Weights of a small encoder-decoder audio transcriber.
Model: encoder arch gmlp, encoder norm rmsnorm, encoder layers 6, encoder width 192, decoder width 256, decoder layers 7, decoder norm layernorm, decoder activation gelu.
Training: 10600 steps, batches of 192.
Rows from block 3 of the audio encoder of a small encoder-decoder audio transcriber, named by matrix and row number. Rows with one number belong to one neuron. Each number is 50 + 12 x the weight over its row's rms, rounded and kept within 0 to 99. All counts start at 0.
After each neuron's rows are labels from the 100 clips, of 14976, where the neuron reaches its largest size: "top examples" is what is common among them. Only what is clearly more common there than usual is listed. The data: short read English sentences (LibriTTS-R). In brackets: how many of the 100.
# u: gMLP up (value half) (encoder.blocks.3.mixer.u.weight, 192x192), inputs 0-95
# v: gMLP up (gate half) (encoder.blocks.3.mixer.v.weight, 192x192), inputs 0-95
# out: gMLP down (encoder.blocks.3.mixer.out.weight, 192x192, transposed), outputs 0-95

u.75:37 58 56 35 65 39 34 51 49 52 39 50 56 40 33 22 44 69 41 57 80 39 30 43 51 57 71 70 44 40 54 77 58 34 44 47 33 46 65 69 87 52 54 54 71 54 46 58 43 66 48 50 64 61 58 42 30 64 58 32 43 48 48 42 36 45 60 39 26 45 42 48 37 55 32 40 53 58 37 35 52 39 47 59 41 50 61 44 40 57 35 38 39 48 43 44
v.75:44 20 42 56 59 41 44 56 56 40 32 46 63 34 57 45 54 61 45 48 51 74 50 44 51 69 38 61 72 41 36 49 55 28 39 38 61 55 49 66 45 30 58 32 40 57 55 37 40 58 47 49 51 52 38 50 23 40 49 40 22 65 42 68 41 30 67 47 37 51 55 55 51 56 27 59 50 49 39 46 61 65 43 56 39 45 64 48 51 51 37 31 46 54 57 60
out.75:70 70 71 34 26 45 47 43 41 47 28 64 43 48 51 31 46 25 43 55 44 43 31 32 40 64 44 30 52 38 52 56 61 38 82 56 31 58 48 38 63 53 19 50 52 56 53 62 44 33 49 27 48 54 56 47 50 44 55 57 51 46 65 31 61 60 74 61 61 51 51 64 37 49 48 61 54 42 54 52 58 36 60 51 29 39 52 54 43 46 35 37 44 62 52 58
top examples: the word "said" (41)

u.82:55 39 47 37 38 68 68 64 54 44 45 37 42 51 51 58 30 54 34 49 54 57 66 58 50 50 37 51 65 50 35 67 27 33 53 43 60 26 52 38 38 52 55 47 55 62 37 58 62 53 45 45 46 61 25 39 55 43 58 59 58 39 56 48 62 60 51 44 34 57 62 43 56 63 46 55 50 26 59 31 34 63 66 53 52 58 39 54 59 70 37 75 26 36 47 34
v.82:66 38 64 56 39 61 52 55 56 46 66 62 28 76 55 44 51 34 65 66 52 54 37 47 53 40 30 60 23 59 56 68 60 53 57 50 47 54 42 51 56 48 60 47 46 48 76 48 54 49 61 67 63 49 59 63 40 22 61 69 53 57 47 43 57 70 69 39 71 36 49 31 43 44 60 48 35 38 34 61 56 61 18 43 45 52 30 44 29 46 66 51 53 40 37 81
out.82:66 44 43 69 48 47 40 54 40 68 48 59 60 57 68 50 44 19 49 35 60 50 53 49 50 53 50 75 52 51 34 58 38 47 85 54 42 59 51 41 28 70 62 42 48 76 62 55 46 52 45 30 41 58 39 46 44 42 46 29 39 30 55 77 42 38 53 55 60 55 76 72 60 59 50 61 45 27 59 50 30 71 42 42 37 43 50 50 23 53 60 76 46 61 38 61
top examples: voice: female (82)

u.55:58 54 60 59 42 53 38 61 37 68 38 41 27 65 68 35 62 44 44 42 58 45 46 53 39 63 52 35 47 53 68 46 57 59 68 41 43 33 50 59 45 42 49 55 45 28 32 61 41 46 66 66 49 42 50 33 65 50 36 52 44 66 21 45 42 52 63 39 49 39 52 63 48 39 62 60 41 36 46 48 56 38 36 34 51 35 43 34 40 52 36 53 42 42 39 47
v.55:44 45 44 27 43 51 58 27 44 59 42 51 49 31 69 51 34 65 39 39 41 37 49 65 33 83 46 65 23 44 60 38 54 64 26 54 51 37 64 70 43 72 49 50 56 50 39 53 41 45 61 42 45 60 45 55 50 67 55 42 32 37 24 68 44 41 33 48 59 55 64 74 58 66 55 57 53 46 72 62 27 46 36 60 51 48 55 47 35 44 40 47 39 55 48 77
out.55:26 41 42 45 24 53 55 45 40 59 56 33 42 64 70 52 40 53 57 50 64 53 57 50 50 61 44 52 41 38 65 62 43 67 75 57 62 51 51 46 67 65 55 54 60 59 56 50 40 37 68 66 62 44 49 77 51 73 52 47 22 62 52 54 48 72 45 66 52 57 57 40 50 33 42 38 49 49 56 57 66 59 69 51 56 64 67 54 41 41 57 40 40 37 49 51
top examples: the word "said" (81)

u.69:48 59 54 74 55 47 60 30 40 28 67 35 47 69 45 53 43 39 40 40 47 60 61 43 67 48 46 41 55 40 77 24 32 48 26 54 37 48 61 40 59 52 85 56 65 58 58 66 32 75 36 43 37 49 76 47 43 57 55 59 38 32 51 60 55 71 55 57 65 31 55 52 36 41 51 52 45 52 63 53 30 61 64 65 52 59 56 45 66 68 52 61 45 33 85 44
v.69:46 46 58 51 34 49 56 43 52 80 53 49 47 49 63 25 70 57 44 68 36 50 46 44 58 48 62 56 73 58 30 43 33 50 36 38 63 45 39 46 66 49 42 42 62 42 51 54 55 21 50 72 60 69 57 41 66 65 59 56 48 54 50 49 51 40 50 39 46 60 32 67 32 53 51 52 35 37 53 47 44 63 43 45 39 46 28 63 48 52 37 69 58 71 49 50
out.69:54 42 54 61 52 47 39 60 48 49 47 41 68 65 53 51 35 57 68 31 67 61 61 55 59 51 60 48 60 67 42 36 49 42 51 60 53 30 53 45 67 49 49 42 51 74 66 40 56 49 38 44 56 22 31 52 36 47 45 48 53 46 42 59 43 45 55 46 55 38 54 42 31 65 69 29 38 78 46 50 58 34 11 52 53 66 39 50 52 31 58 59 54 52 53 39
top examples: voice: male (74)

u.74:71 47 50 61 41 54 35 30 59 39 54 44 49 66 57 39 46 24 53 65 32 66 44 52 56 44 45 51 62 66 40 49 54 62 63 49 33 57 43 60 68 58 52 59 75 53 54 46 48 51 64 42 42 47 50 59 71 49 67 43 62 77 39 56 49 42 64 45 51 35 55 45 57 52 50 63 48 44 50 46 31 57 70 41 55 74 50 30 50 59 41 56 48 61 61 60
v.74:49 34 44 43 40 28 42 43 27 64 61 33 41 43 54 41 41 45 57 64 57 61 23 51 36 42 48 50 43 26 41 43 52 17 41 56 70 39 49 82 52 21 47 60 22 46 38 56 53 50 42 30 45 72 54 59 47 40 55 44 60 51 36 58 29 47 52 51 37 35 37 59 65 40 56 43 55 47 66 67 27 45 44 74 53 57 42 45 27 59 47 74 59 54 62 40
out.74:73 53 59 38 53 64 52 54 48 36 59 69 53 63 38 40 54 58 65 46 48 44 33 56 74 61 47 53 62 48 31 32 52 42 43 73 44 66 52 54 49 43 34 46 24 54 65 52 38 59 44 58 64 27 44 68 53 41 29 66 51 32 54 34 53 54 61 28 46 47 40 73 58 45 59 36 65 44 40 52 30 56 58 33 56 42 62 28 49 54 57 52 57 40 63 51
top examples: the word "all" (29)

u.171:45 39 47 46 40 28 60 68 66 67 23 58 55 24 37 68 37 31 49 48 48 42 46 48 38 31 48 52 33 56 53 56 53 47 42 44 49 55 36 47 40 52 25 46 69 49 27 61 50 43 69 59 48 58 44 36 54 45 61 46 54 53 60 46 55 56 36 72 48 62 54 52 39 80 05 23 42 48 60 53 38 37 40 34 23 35 62 77 46 54 52 70 35 50 64 43
v.171:56 42 55 68 57 57 35 42 50 47 42 13 31 49 71 49 59 40 57 49 48 24 55 48 47 47 40 64 57 50 39 36 51 53 50 40 46 64 62 44 45 39 48 47 39 61 65 56 41 32 47 29 48 39 43 56 35 44 38 39 32 52 33 62 25 48 52 50 23 62 46 39 46 64 55 57 42 39 65 54 54 53 37 55 43 66 19 45 50 50 68 70 57 52 48 39
out.171:62 52 68 43 59 52 68 69 54 34 39 55 45 32 36 65 41 58 57 60 67 45 66 35 52 48 74 54 42 47 59 45 59 51 54 32 45 38 67 52 20 55 54 48 62 47 84 49 47 64 42 75 58 49 43 56 45 52 54 37 48 24 87 47 75 49 55 67 40 49 58 50 55 58 59 50 47 50 50 47 57 39 38 46 33 45 51 66 47 62 48 52 58 47 47 57
top examples: voice: female (83)

u.70:46 38 67 39 60 72 53 44 48 29 59 50 55 65 55 49 49 58 49 51 48 34 98 53 55 36 47 66 61 36 60 46 48 53 64 36 58 49 49 62 48 32 43 57 54 75 59 50 48 42 60 49 48 45 40 41 49 50 36 64 27 56 61 51 37 38 52 62 58 62 39 49 35 60 64 34 49 44 70 53 66 42 18 68 66 63 62 43 46 48 20 76 51 44 54 67
v.70:36 47 37 58 37 22 51 47 42 48 39 47 40 32 60 51 50 35 43 57 56 51 31 51 57 63 50 60 34 57 48 55 55 31 59 52 32 57 53 57 66 40 55 51 45 36 48 56 40 46 42 36 67 46 43 32 79 49 56 48 45 40 42 46 75 74 31 60 59 59 63 51 50 29 56 64 51 46 35 53 34 39 51 48 35 61 35 56 51 51 62 37 29 53 48 50
out.70:52 26 39 45 54 55 70 45 61 38 55 29 64 45 56 61 54 73 51 42 50 47 64 46 64 45 33 56 54 41 66 48 65 52 69 19 68 42 46 54 28 53 49 58 37 81 47 59 29 53 40 64 57 47 43 47 53 42 45 57 53 48 46 67 44 65 55 49 47 54 31 53 57 56 66 50 44 30 64 58 71 49 59 37 47 54 59 41 59 46 49 55 34 38 58 42
top examples: voice: female (87)

u.122:65 58 58 41 56 55 53 44 18 59 45 57 47 61 58 47 59 30 45 34 47 61 57 32 62 42 45 43 32 48 42 53 71 63 25 34 57 55 49 39 36 54 79 54 61 42 43 48 52 56 49 51 55 49 57 37 66 71 58 56 34 40 42 42 68 64 40 24 47 31 59 48 66 42 38 67 62 49 33 71 37 40 42 38 37 24 32 31 53 59 70 48 32 44 70 37
v.122:55 55 46 60 54 52 44 63 70 30 45 22 56 50 47 52 53 40 75 55 57 51 58 43 48 62 61 40 73 38 45 44 37 51 80 75 41 40 68 67 59 54 49 49 51 50 48 38 47 65 50 38 52 33 56 47 37 50 31 28 34 66 56 54 59 32 41 60 59 45 41 30 53 44 47 40 36 63 60 31 36 54 55 57 21 47 52 51 43 64 48 66 33 63 47 35
out.122:44 54 36 46 78 58 34 49 37 38 54 63 54 47 61 53 52 56 51 35 50 37 55 52 65 30 50 64 16 49 22 41 56 62 37 63 43 54 38 53 65 58 53 77 38 34 53 50 55 56 34 41 58 33 49 63 39 60 49 39 40 59 50 61 50 48 71 38 42 50 48 40 60 63 43 70 60 70 62 61 40 36 63 55 59 56 45 32 51 48 51 58 29 60 96 39
top examples: the word "said" (36)

u.52:67 50 52 61 31 69 42 53 60 39 46 70 42 58 59 59 69 20 37 64 43 38 27 45 55 49 45 37 53 50 55 56 25 56 47 60 56 41 60 49 49 33 51 41 64 53 54 34 49 36 46 55 48 58 59 55 58 55 49 62 42 70 59 45 41 33 35 36 54 51 55 48 49 78 42 49 64 42 50 59 58 63 52 63 46 49 44 38 45 84 38 52 52 35 62 52
v.52:55 70 55 51 57 48 60 58 52 37 55 61 48 28 49 55 52 54 31 49 43 49 47 50 47 54 42 37 29 66 62 36 38 46 41 57 52 34 46 64 50 37 59 56 40 58 52 36 30 58 50 64 42 54 54 50 28 60 67 53 45 68 74 57 37 55 43 31 36 50 42 40 59 34 55 26 63 46 53 55 44 51 41 67 87 53 49 56 51 23 54 53 49 56 31 43
out.52:44 69 59 25 52 34 64 63 35 56 62 52 41 46 54 34 60 51 74 55 66 62 39 61 46 53 47 51 57 43 48 63 59 72 18 43 58 53 63 52 54 51 47 49 41 41 70 53 54 61 51 48 71 48 51 53 19 49 56 59 56 54 47 76 29 49 62 30 61 57 50 49 59 35 58 58 46 36 37 74 64 48 65 52 73 68 64 43 30 51 41 44 58 44 39 34
top examples: the word "said" (27)

u.120:56 45 62 37 68 38 58 49 62 69 61 54 41 23 34 35 47 43 57 66 46 54 38 59 29 47 48 51 46 19 40 64 40 45 53 37 37 43 55 55 47 41 34 53 61 63 49 62 55 33 41 40 43 78 37 47 55 38 66 65 56 53 52 45 58 50 57 30 39 61 60 44 35 69 69 33 63 36 52 32 71 64 43 63 53 59 19 46 40 53 41 29 51 48 53 49
v.120:61 38 57 46 86 44 28 40 77 62 43 47 55 44 45 55 70 41 50 40 29 51 46 79 43 64 44 40 38 64 44 34 52 42 54 56 33 75 42 40 45 49 47 55 50 63 37 54 32 51 45 38 59 54 74 55 40 41 45 31 72 40 45 45 37 50 24 61 45 53 38 59 49 36 51 53 53 34 41 31 78 54 57 69 53 67 55 43 47 41 47 53 38 47 37 37
out.120:38 38 32 54 74 20 65 52 59 57 44 40 42 59 41 38 55 48 53 52 42 59 47 53 55 67 70 71 61 65 28 47 55 73 70 65 45 52 54 51 76 62 51 32 41 40 45 51 79 50 49 57 75 55 60 47 62 64 30 74 38 68 53 46 52 59 42 54 37 45 63 32 50 57 28 70 60 29 58 53 59 56 60 68 57 65 51 47 39 44 42 62 54 56 52 70
top examples: the word "the" (72); the word "said" (33)

u.92:58 47 50 37 62 55 60 28 39 43 35 52 38 21 55 54 48 41 45 54 68 39 36 75 49 61 31 60 52 53 45 40 42 68 35 37 48 43 36 61 50 46 58 55 59 45 58 40 35 49 49 45 20 45 53 50 59 48 61 59 47 79 54 65 20 28 25 35 51 42 34 57 57 59 72 36 42 51 60 47 58 21 48 31 58 52 68 43 52 29 55 45 61 47 45 70
v.92:54 59 43 57 45 29 49 63 45 56 39 61 56 54 22 71 63 39 55 50 40 59 67 33 57 39 32 46 51 59 48 28 55 45 57 38 52 62 60 54 62 75 49 55 54 17 56 52 37 66 36 52 54 45 33 48 61 57 54 46 57 48 34 55 45 49 64 46 61 53 41 32 47 63 64 62 45 47 53 54 67 64 35 53 65 51 45 59 46 37 34 56 34 50 73 60
out.92:50 45 26 49 51 59 61 44 56 46 53 41 33 41 28 36 35 50 66 38 62 51 33 61 40 61 36 36 47 44 39 63 66 56 54 55 62 68 48 64 42 63 50 43 40 34 48 46 48 46 60 42 27 63 47 46 27 60 48 69 49 70 60 43 50 68 53 13 60 40 45 28 56 66 55 46 40 30 53 42 62 34 34 47 45 43 49 69 40 59 50 45 51 44 43 59
top examples: voice: male (75); the word "the" (65); the word "is" (26)

u.166:59 48 43 55 33 58 46 47 37 56 69 35 31 53 54 65 61 60 42 27 55 60 55 43 38 68 48 61 46 38 58 44 57 66 49 41 48 36 44 68 55 40 39 71 39 56 45 35 51 43 50 63 61 76 58 47 59 35 30 36 69 39 34 43 50 54 46 63 59 49 78 61 55 45 67 29 59 43 47 47 46 56 51 67 31 70 36 36 65 40 41 42 21 47 44 55
v.166:42 43 57 53 44 56 32 55 55 63 45 62 50 52 55 44 54 53 49 52 47 50 38 44 54 52 65 60 61 63 46 39 54 33 25 52 54 52 54 59 58 54 76 48 62 52 43 40 40 29 60 39 39 64 48 46 38 52 40 68 43 48 46 80 68 47 58 52 39 62 36 54 63 48 44 41 67 46 49 34 32 38 35 68 73 55 39 30 71 29 47 67 63 62 51 53
out.166:56 66 62 44 54 48 42 44 50 55 52 45 49 55 67 56 38 44 51 52 48 25 63 34 56 51 54 49 24 52 28 33 54 37 47 70 38 45 31 59 68 47 40 58 39 47 26 51 52 55 35 31 45 46 36 56 34 47 66 39 36 50 62 38 53 49 68 52 48 58 56 38 38 60 32 39 56 58 47 63 56 44 71 54 48 54 52 39 62 53 66 49 35 76 49 65
top examples: the word "it" (32)

u.79:49 63 67 50 49 32 37 46 59 51 55 58 59 45 41 46 42 46 55 52 42 44 47 57 55 66 57 63 56 49 43 56 56 34 58 70 62 44 62 51 40 68 33 58 29 58 47 69 70 56 29 54 38 39 16 67 67 48 34 47 63 52 66 46 12 65 46 54 57 47 44 42 48 57 54 48 38 62 62 71 56 44 72 41 43 42 30 64 38 66 61 36 49 52 40 60
v.79:47 50 47 60 57 41 63 42 31 30 33 35 54 48 34 48 64 51 51 41 60 64 67 63 44 52 54 41 51 48 39 79 40 63 51 34 47 46 28 64 56 54 49 33 50 60 64 33 48 40 63 40 51 28 58 65 61 76 55 42 54 49 56 62 56 48 64 46 42 55 32 53 58 56 59 46 33 47 57 24 36 32 46 47 30 71 35 52 41 46 38 61 60 62 38 56
out.79:44 30 57 38 41 50 58 58 49 50 47 49 58 66 37 50 54 47 24 42 60 59 37 40 44 66 52 67 45 31 61 39 52 48 65 70 85 46 76 60 48 53 63 48 61 57 54 64 61 47 42 45 48 30 57 78 62 46 68 47 63 37 66 47 45 64 42 47 77 34 58 42 70 45 69 55 68 53 55 72 46 35 51 34 41 57 64 63 58 43 60 54 38 51 34 45
top examples: the word "of" (25)

u.187:22 62 54 67 47 51 36 56 53 45 38 41 60 55 66 38 42 39 36 56 42 53 59 30 57 30 64 50 55 59 50 54 30 64 38 28 72 34 31 61 57 47 47 43 60 43 46 16 62 62 54 44 40 26 35 38 58 68 51 51 44 44 62 36 52 51 53 44 52 38 37 44 54 28 61 32 53 78 68 32 48 55 79 30 36 61 69 35 52 44 46 70 35 32 42 52
v.187:57 38 54 50 37 63 42 57 47 34 50 37 48 41 57 74 39 48 56 71 56 53 44 69 63 69 51 52 53 41 41 41 81 47 66 38 23 32 71 69 53 46 50 45 57 44 60 58 48 38 79 53 37 42 59 52 36 50 52 79 53 62 58 43 64 40 44 55 38 33 66 33 59 65 32 51 56 67 47 50 39 55 60 39 28 42 67 37 54 68 51 42 55 56 32 39
out.187:57 46 51 44 38 76 25 68 46 25 49 47 81 43 56 40 44 52 54 66 34 32 42 30 46 39 78 57 48 61 41 44 39 48 66 46 46 47 27 53 48 49 78 42 46 38 52 39 40 55 72 46 30 39 45 69 47 54 37 51 47 54 37 58 44 43 60 71 60 30 48 58 47 34 52 53 46 50 53 34 48 58 77 47 36 48 60 64 74 61 33 44 56 54 40 57
top examples: the word "of" (78)

u.114:61 40 53 46 53 40 55 56 41 45 31 49 61 49 41 47 47 72 34 45 66 43 43 43 33 43 58 68 62 55 30 46 49 37 47 55 43 83 33 20 45 64 38 57 50 73 58 57 68 64 37 38 55 38 40 43 51 43 51 42 53 62 89 53 42 40 51 31 43 47 46 48 36 45 47 78 47 57 39 49 67 58 47 49 46 74 51 35 50 48 64 43 40 39 57 59
v.114:37 70 59 77 31 40 42 58 52 29 55 31 43 43 52 41 79 69 44 55 42 48 56 65 42 21 67 60 38 57 34 55 51 46 35 40 34 51 53 34 51 32 49 66 60 58 46 24 49 39 42 73 58 66 66 51 57 43 34 47 51 40 60 52 58 52 36 45 70 52 44 36 60 15 42 44 56 68 21 35 49 47 56 45 29 44 45 44 45 51 58 47 56 67 54 22
out.114:42 63 58 55 77 38 49 50 47 64 27 53 37 35 56 53 59 44 50 51 30 53 18 58 41 57 35 30 41 43 56 43 37 83 41 49 52 47 65 44 62 52 58 74 60 45 57 62 56 46 50 40 37 40 53 96 49 58 61 58 39 51 50 49 66 48 46 34 46 30 51 29 59 65 50 35 29 50 51 61 54 44 56 43 64 46 51 38 55 37 52 37 42 40 50 73
top examples: voice: female (85)

u.56:75 44 64 58 54 46 37 29 71 52 45 39 58 49 63 31 47 36 47 22 63 49 53 48 56 39 60 77 63 46 55 47 46 59 41 69 43 74 26 53 62 53 40 50 67 40 63 46 74 64 49 29 36 53 49 34 54 50 43 38 41 50 33 46 53 45 57 42 50 71 27 32 34 63 52 27 34 43 50 62 36 54 48 50 58 62 57 33 45 44 63 42 46 41 43 53
v.56:43 48 56 66 45 48 36 38 62 53 52 63 59 60 54 41 37 53 78 56 41 43 64 43 50 59 48 35 41 66 63 38 48 68 76 71 55 32 56 54 62 27 56 30 54 49 57 31 50 36 56 51 65 39 43 49 41 60 41 40 46 35 48 49 24 42 38 46 46 47 49 39 44 58 53 50 49 51 48 29 74 50 53 39 54 29 78 45 46 58 62 43 41 56 58 30
out.56:48 44 45 56 42 41 52 62 61 39 48 45 51 38 61 47 48 48 45 61 63 63 30 54 44 36 35 45 45 62 54 61 53 50 57 48 41 53 48 00 59 62 64 48 40 61 39 57 54 36 50 54 38 59 50 58 54 36 58 69 43 38 09 61 40 66 59 48 49 54 43 62 81 81 62 34 57 39 34 34 52 34 48 52 49 59 60 51 54 40 46 26 43 50 66 38
top examples: the word "the" (79); the word "to" (58)

u.72:76 45 52 59 39 59 34 58 50 55 44 37 52 55 55 69 36 58 61 36 57 34 43 61 47 65 43 38 41 10 42 36 36 64 38 36 42 45 60 53 15 48 58 53 39 49 38 39 36 42 40 53 43 69 70 52 63 56 36 32 30 52 60 44 53 54 35 38 40 34 67 44 36 46 43 50 52 46 53 50 51 44 60 40 57 57 48 58 69 37 36 60 35 46 63 51
v.72:46 59 48 61 44 31 31 56 48 58 56 49 51 61 59 44 45 53 51 47 38 30 56 45 63 65 66 48 42 58 39 56 42 55 51 34 36 34 43 80 78 44 70 60 15 44 55 44 62 45 58 71 81 50 24 25 50 48 43 18 66 21 36 43 26 39 65 60 58 40 15 56 61 57 49 48 38 46 41 55 42 60 50 58 60 44 60 49 36 46 60 52 43 64 68 55
out.72:47 62 45 35 44 54 53 34 37 36 62 45 54 59 57 40 38 69 63 60 40 67 37 51 24 36 63 67 80 52 57 41 58 46 54 73 57 45 70 53 63 44 72 57 57 32 39 51 50 66 31 56 45 62 43 54 40 67 45 23 23 38 25 52 29 76 59 34 48 52 38 57 42 48 45 43 53 40 45 44 59 44 58 39 64 49 49 44 45 57 53 53 50 44 74 16
top examples: the word "for" (38)

u.88:46 30 59 48 52 56 51 49 50 20 45 54 38 52 67 56 50 60 38 80 61 53 64 46 43 58 52 54 57 53 36 56 35 41 50 54 56 67 45 55 69 61 43 45 58 30 37 45 50 57 57 45 55 54 40 52 48 42 50 35 55 50 42 54 71 47 53 55 67 48 87 47 82 58 58 43 38 49 60 68 65 60 49 41 46 45 53 69 64 74 47 64 56 63 58 20
v.88:49 46 54 50 73 45 55 47 71 46 43 47 52 39 41 39 60 47 51 42 34 63 36 62 67 65 73 51 32 41 48 60 40 67 41 44 45 53 41 38 55 50 70 41 44 35 40 46 56 57 44 57 56 67 50 47 37 69 68 65 54 58 51 71 60 57 48 55 47 50 37 38 81 74 58 26 54 53 72 42 74 60 61 57 44 38 47 73 34 47 67 54 57 48 66 43
out.88:19 53 55 39 50 55 85 49 59 71 60 38 41 38 30 66 60 55 49 60 52 29 53 53 56 36 66 57 48 28 44 61 70 61 53 70 87 52 57 42 52 25 73 61 26 42 50 36 45 61 39 41 59 35 39 56 41 34 62 39 62 59 55 69 21 49 61 48 57 75 46 44 36 53 41 45 35 39 62 36 40 63 49 37 48 47 41 37 32 51 51 31 54 41 40 62
top examples: the word "the" (64)

u.169:45 51 60 60 57 39 61 34 55 23 45 50 49 55 52 65 49 47 53 41 35 44 54 53 48 40 45 57 56 49 44 45 37 43 59 34 56 97 27 26 58 52 53 33 62 30 47 48 39 50 48 60 46 43 39 37 41 43 51 41 49 54 38 44 58 42 39 54 47 72 40 39 45 44 53 36 29 65 36 58 54 32 51 29 39 34 43 00 59 58 56 22 51 53 65 42
v.169:54 61 38 65 42 29 40 42 41 42 50 28 62 32 54 49 58 53 50 53 38 44 50 60 60 49 42 41 49 54 26 60 38 71 50 47 55 50 70 44 43 39 67 64 65 58 68 59 74 37 35 48 41 37 49 31 47 35 56 48 34 51 63 51 60 44 46 53 48 42 51 29 56 56 19 82 45 60 49 53 64 56 55 43 27 38 38 39 52 35 48 61 41 53 44 53
out.169:51 72 40 46 59 57 69 48 59 33 48 44 70 69 52 44 54 38 71 38 37 54 40 54 61 62 46 70 63 61 52 61 51 67 53 61 27 64 45 60 76 38 65 69 43 51 62 47 32 61 52 30 48 52 45 57 39 59 62 61 67 44 58 44 64 56 30 81 56 58 55 85 54 55 48 49 36 57 50 62 63 57 40 41 59 30 54 39 37 43 54 32 52 48 58 28
top examples: the word "it" (35)

u.20:58 38 65 72 54 57 47 50 33 68 43 36 64 34 53 57 67 65 66 75 47 58 52 67 61 39 63 55 68 60 38 32 58 74 58 34 52 40 50 63 21 72 62 47 40 47 45 54 75 49 40 30 28 52 36 39 37 33 42 48 48 58 32 50 55 41 37 56 53 42 45 57 41 59 61 79 54 35 42 46 36 48 49 42 55 58 56 32 34 60 53 46 43 31 34 74
v.20:45 51 51 62 41 68 44 56 58 57 54 46 44 43 37 44 47 40 30 50 45 53 56 53 58 56 80 52 35 69 32 55 38 84 52 73 33 39 58 50 49 43 47 73 56 56 52 20 42 57 47 57 60 43 32 47 62 49 36 57 50 59 50 51 55 83 41 67 59 59 66 66 42 35 43 50 45 47 47 47 54 49 65 40 42 43 29 41 53 46 18 65 57 53 61 52
out.20:46 44 44 41 63 38 49 33 51 67 52 24 33 46 34 51 48 38 42 66 45 39 77 73 49 58 46 68 70 35 59 63 51 56 30 65 53 23 29 39 34 43 53 39 59 55 61 38 51 56 54 53 53 22 65 36 48 49 68 47 39 51 52 34 51 35 31 48 57 56 54 38 49 34 51 59 46 63 46 58 66 48 59 45 59 57 71 62 60 63 49 25 51 66 51 62
top examples: the word "said" (28)

u.2:45 43 49 70 50 69 50 62 45 61 58 26 62 51 33 45 48 51 35 28 65 47 54 55 41 33 41 62 35 37 31 59 38 69 51 51 61 43 23 57 81 48 53 29 33 74 63 56 49 61 54 75 54 60 33 46 61 61 49 38 56 53 51 50 36 66 45 69 58 44 57 73 60 46 68 63 36 35 47 60 58 62 50 36 36 66 70 55 47 32 58 40 65 50 46 67
v.2:44 39 55 74 45 39 27 45 45 58 38 23 48 48 35 44 49 52 58 52 40 63 41 48 46 49 57 71 67 36 37 46 66 37 40 61 42 34 46 44 38 69 67 42 49 61 51 30 38 38 56 56 34 64 57 45 49 71 30 54 59 62 62 44 70 41 31 49 45 73 49 55 65 53 48 30 52 46 31 52 42 42 62 49 25 61 42 45 36 44 34 45 38 42 43 33
out.2:36 48 36 59 49 50 49 36 46 50 50 40 18 36 55 48 61 54 38 67 45 40 49 52 44 31 64 40 68 56 57 59 27 52 37 32 39 40 39 66 50 67 57 27 47 42 46 63 45 78 40 47 65 49 40 58 40 38 40 48 47 53 73 39 51 66 37 49 50 55 57 40 41 68 55 43 52 73 42 47 48 30 71 50 69 56 42 71 36 45 67 60 44 48 56 51
top examples: voice: female (90)

u.186:45 97 49 54 57 62 42 54 40 67 48 52 43 38 56 47 31 53 42 40 38 40 37 51 49 48 64 61 32 61 61 44 51 46 54 59 46 72 53 61 46 44 48 36 58 39 46 48 44 56 54 31 59 47 49 41 77 75 58 48 46 29 49 55 29 39 31 54 49 34 36 54 63 45 59 43 51 37 42 57 59 61 51 61 62 48 33 38 52 60 33 41 48 46 55 69
v.186:34 31 45 38 53 49 74 37 42 56 62 63 53 50 58 38 51 32 75 52 58 34 42 64 55 43 51 22 68 72 37 58 49 47 33 58 61 52 57 43 33 37 24 49 65 57 38 44 40 34 31 40 24 39 56 46 39 44 57 46 59 49 54 58 62 54 50 41 43 54 50 63 36 37 58 40 59 65 59 48 40 42 49 59 71 47 34 27 52 60 60 58 36 48 54 45
out.186:45 64 54 71 47 48 52 46 48 53 48 45 44 32 55 37 21 43 41 66 53 54 53 63 47 47 43 49 61 35 48 39 55 34 70 46 73 60 30 53 72 54 48 46 50 52 72 39 65 63 39 54 55 55 50 60 59 60 61 27 43 43 57 46 26 53 69 27 45 54 34 19 64 45 56 51 54 53 64 63 47 61 49 52 58 56 38 51 47 45 37 47 85 57 30 50
top examples: voice: female (87)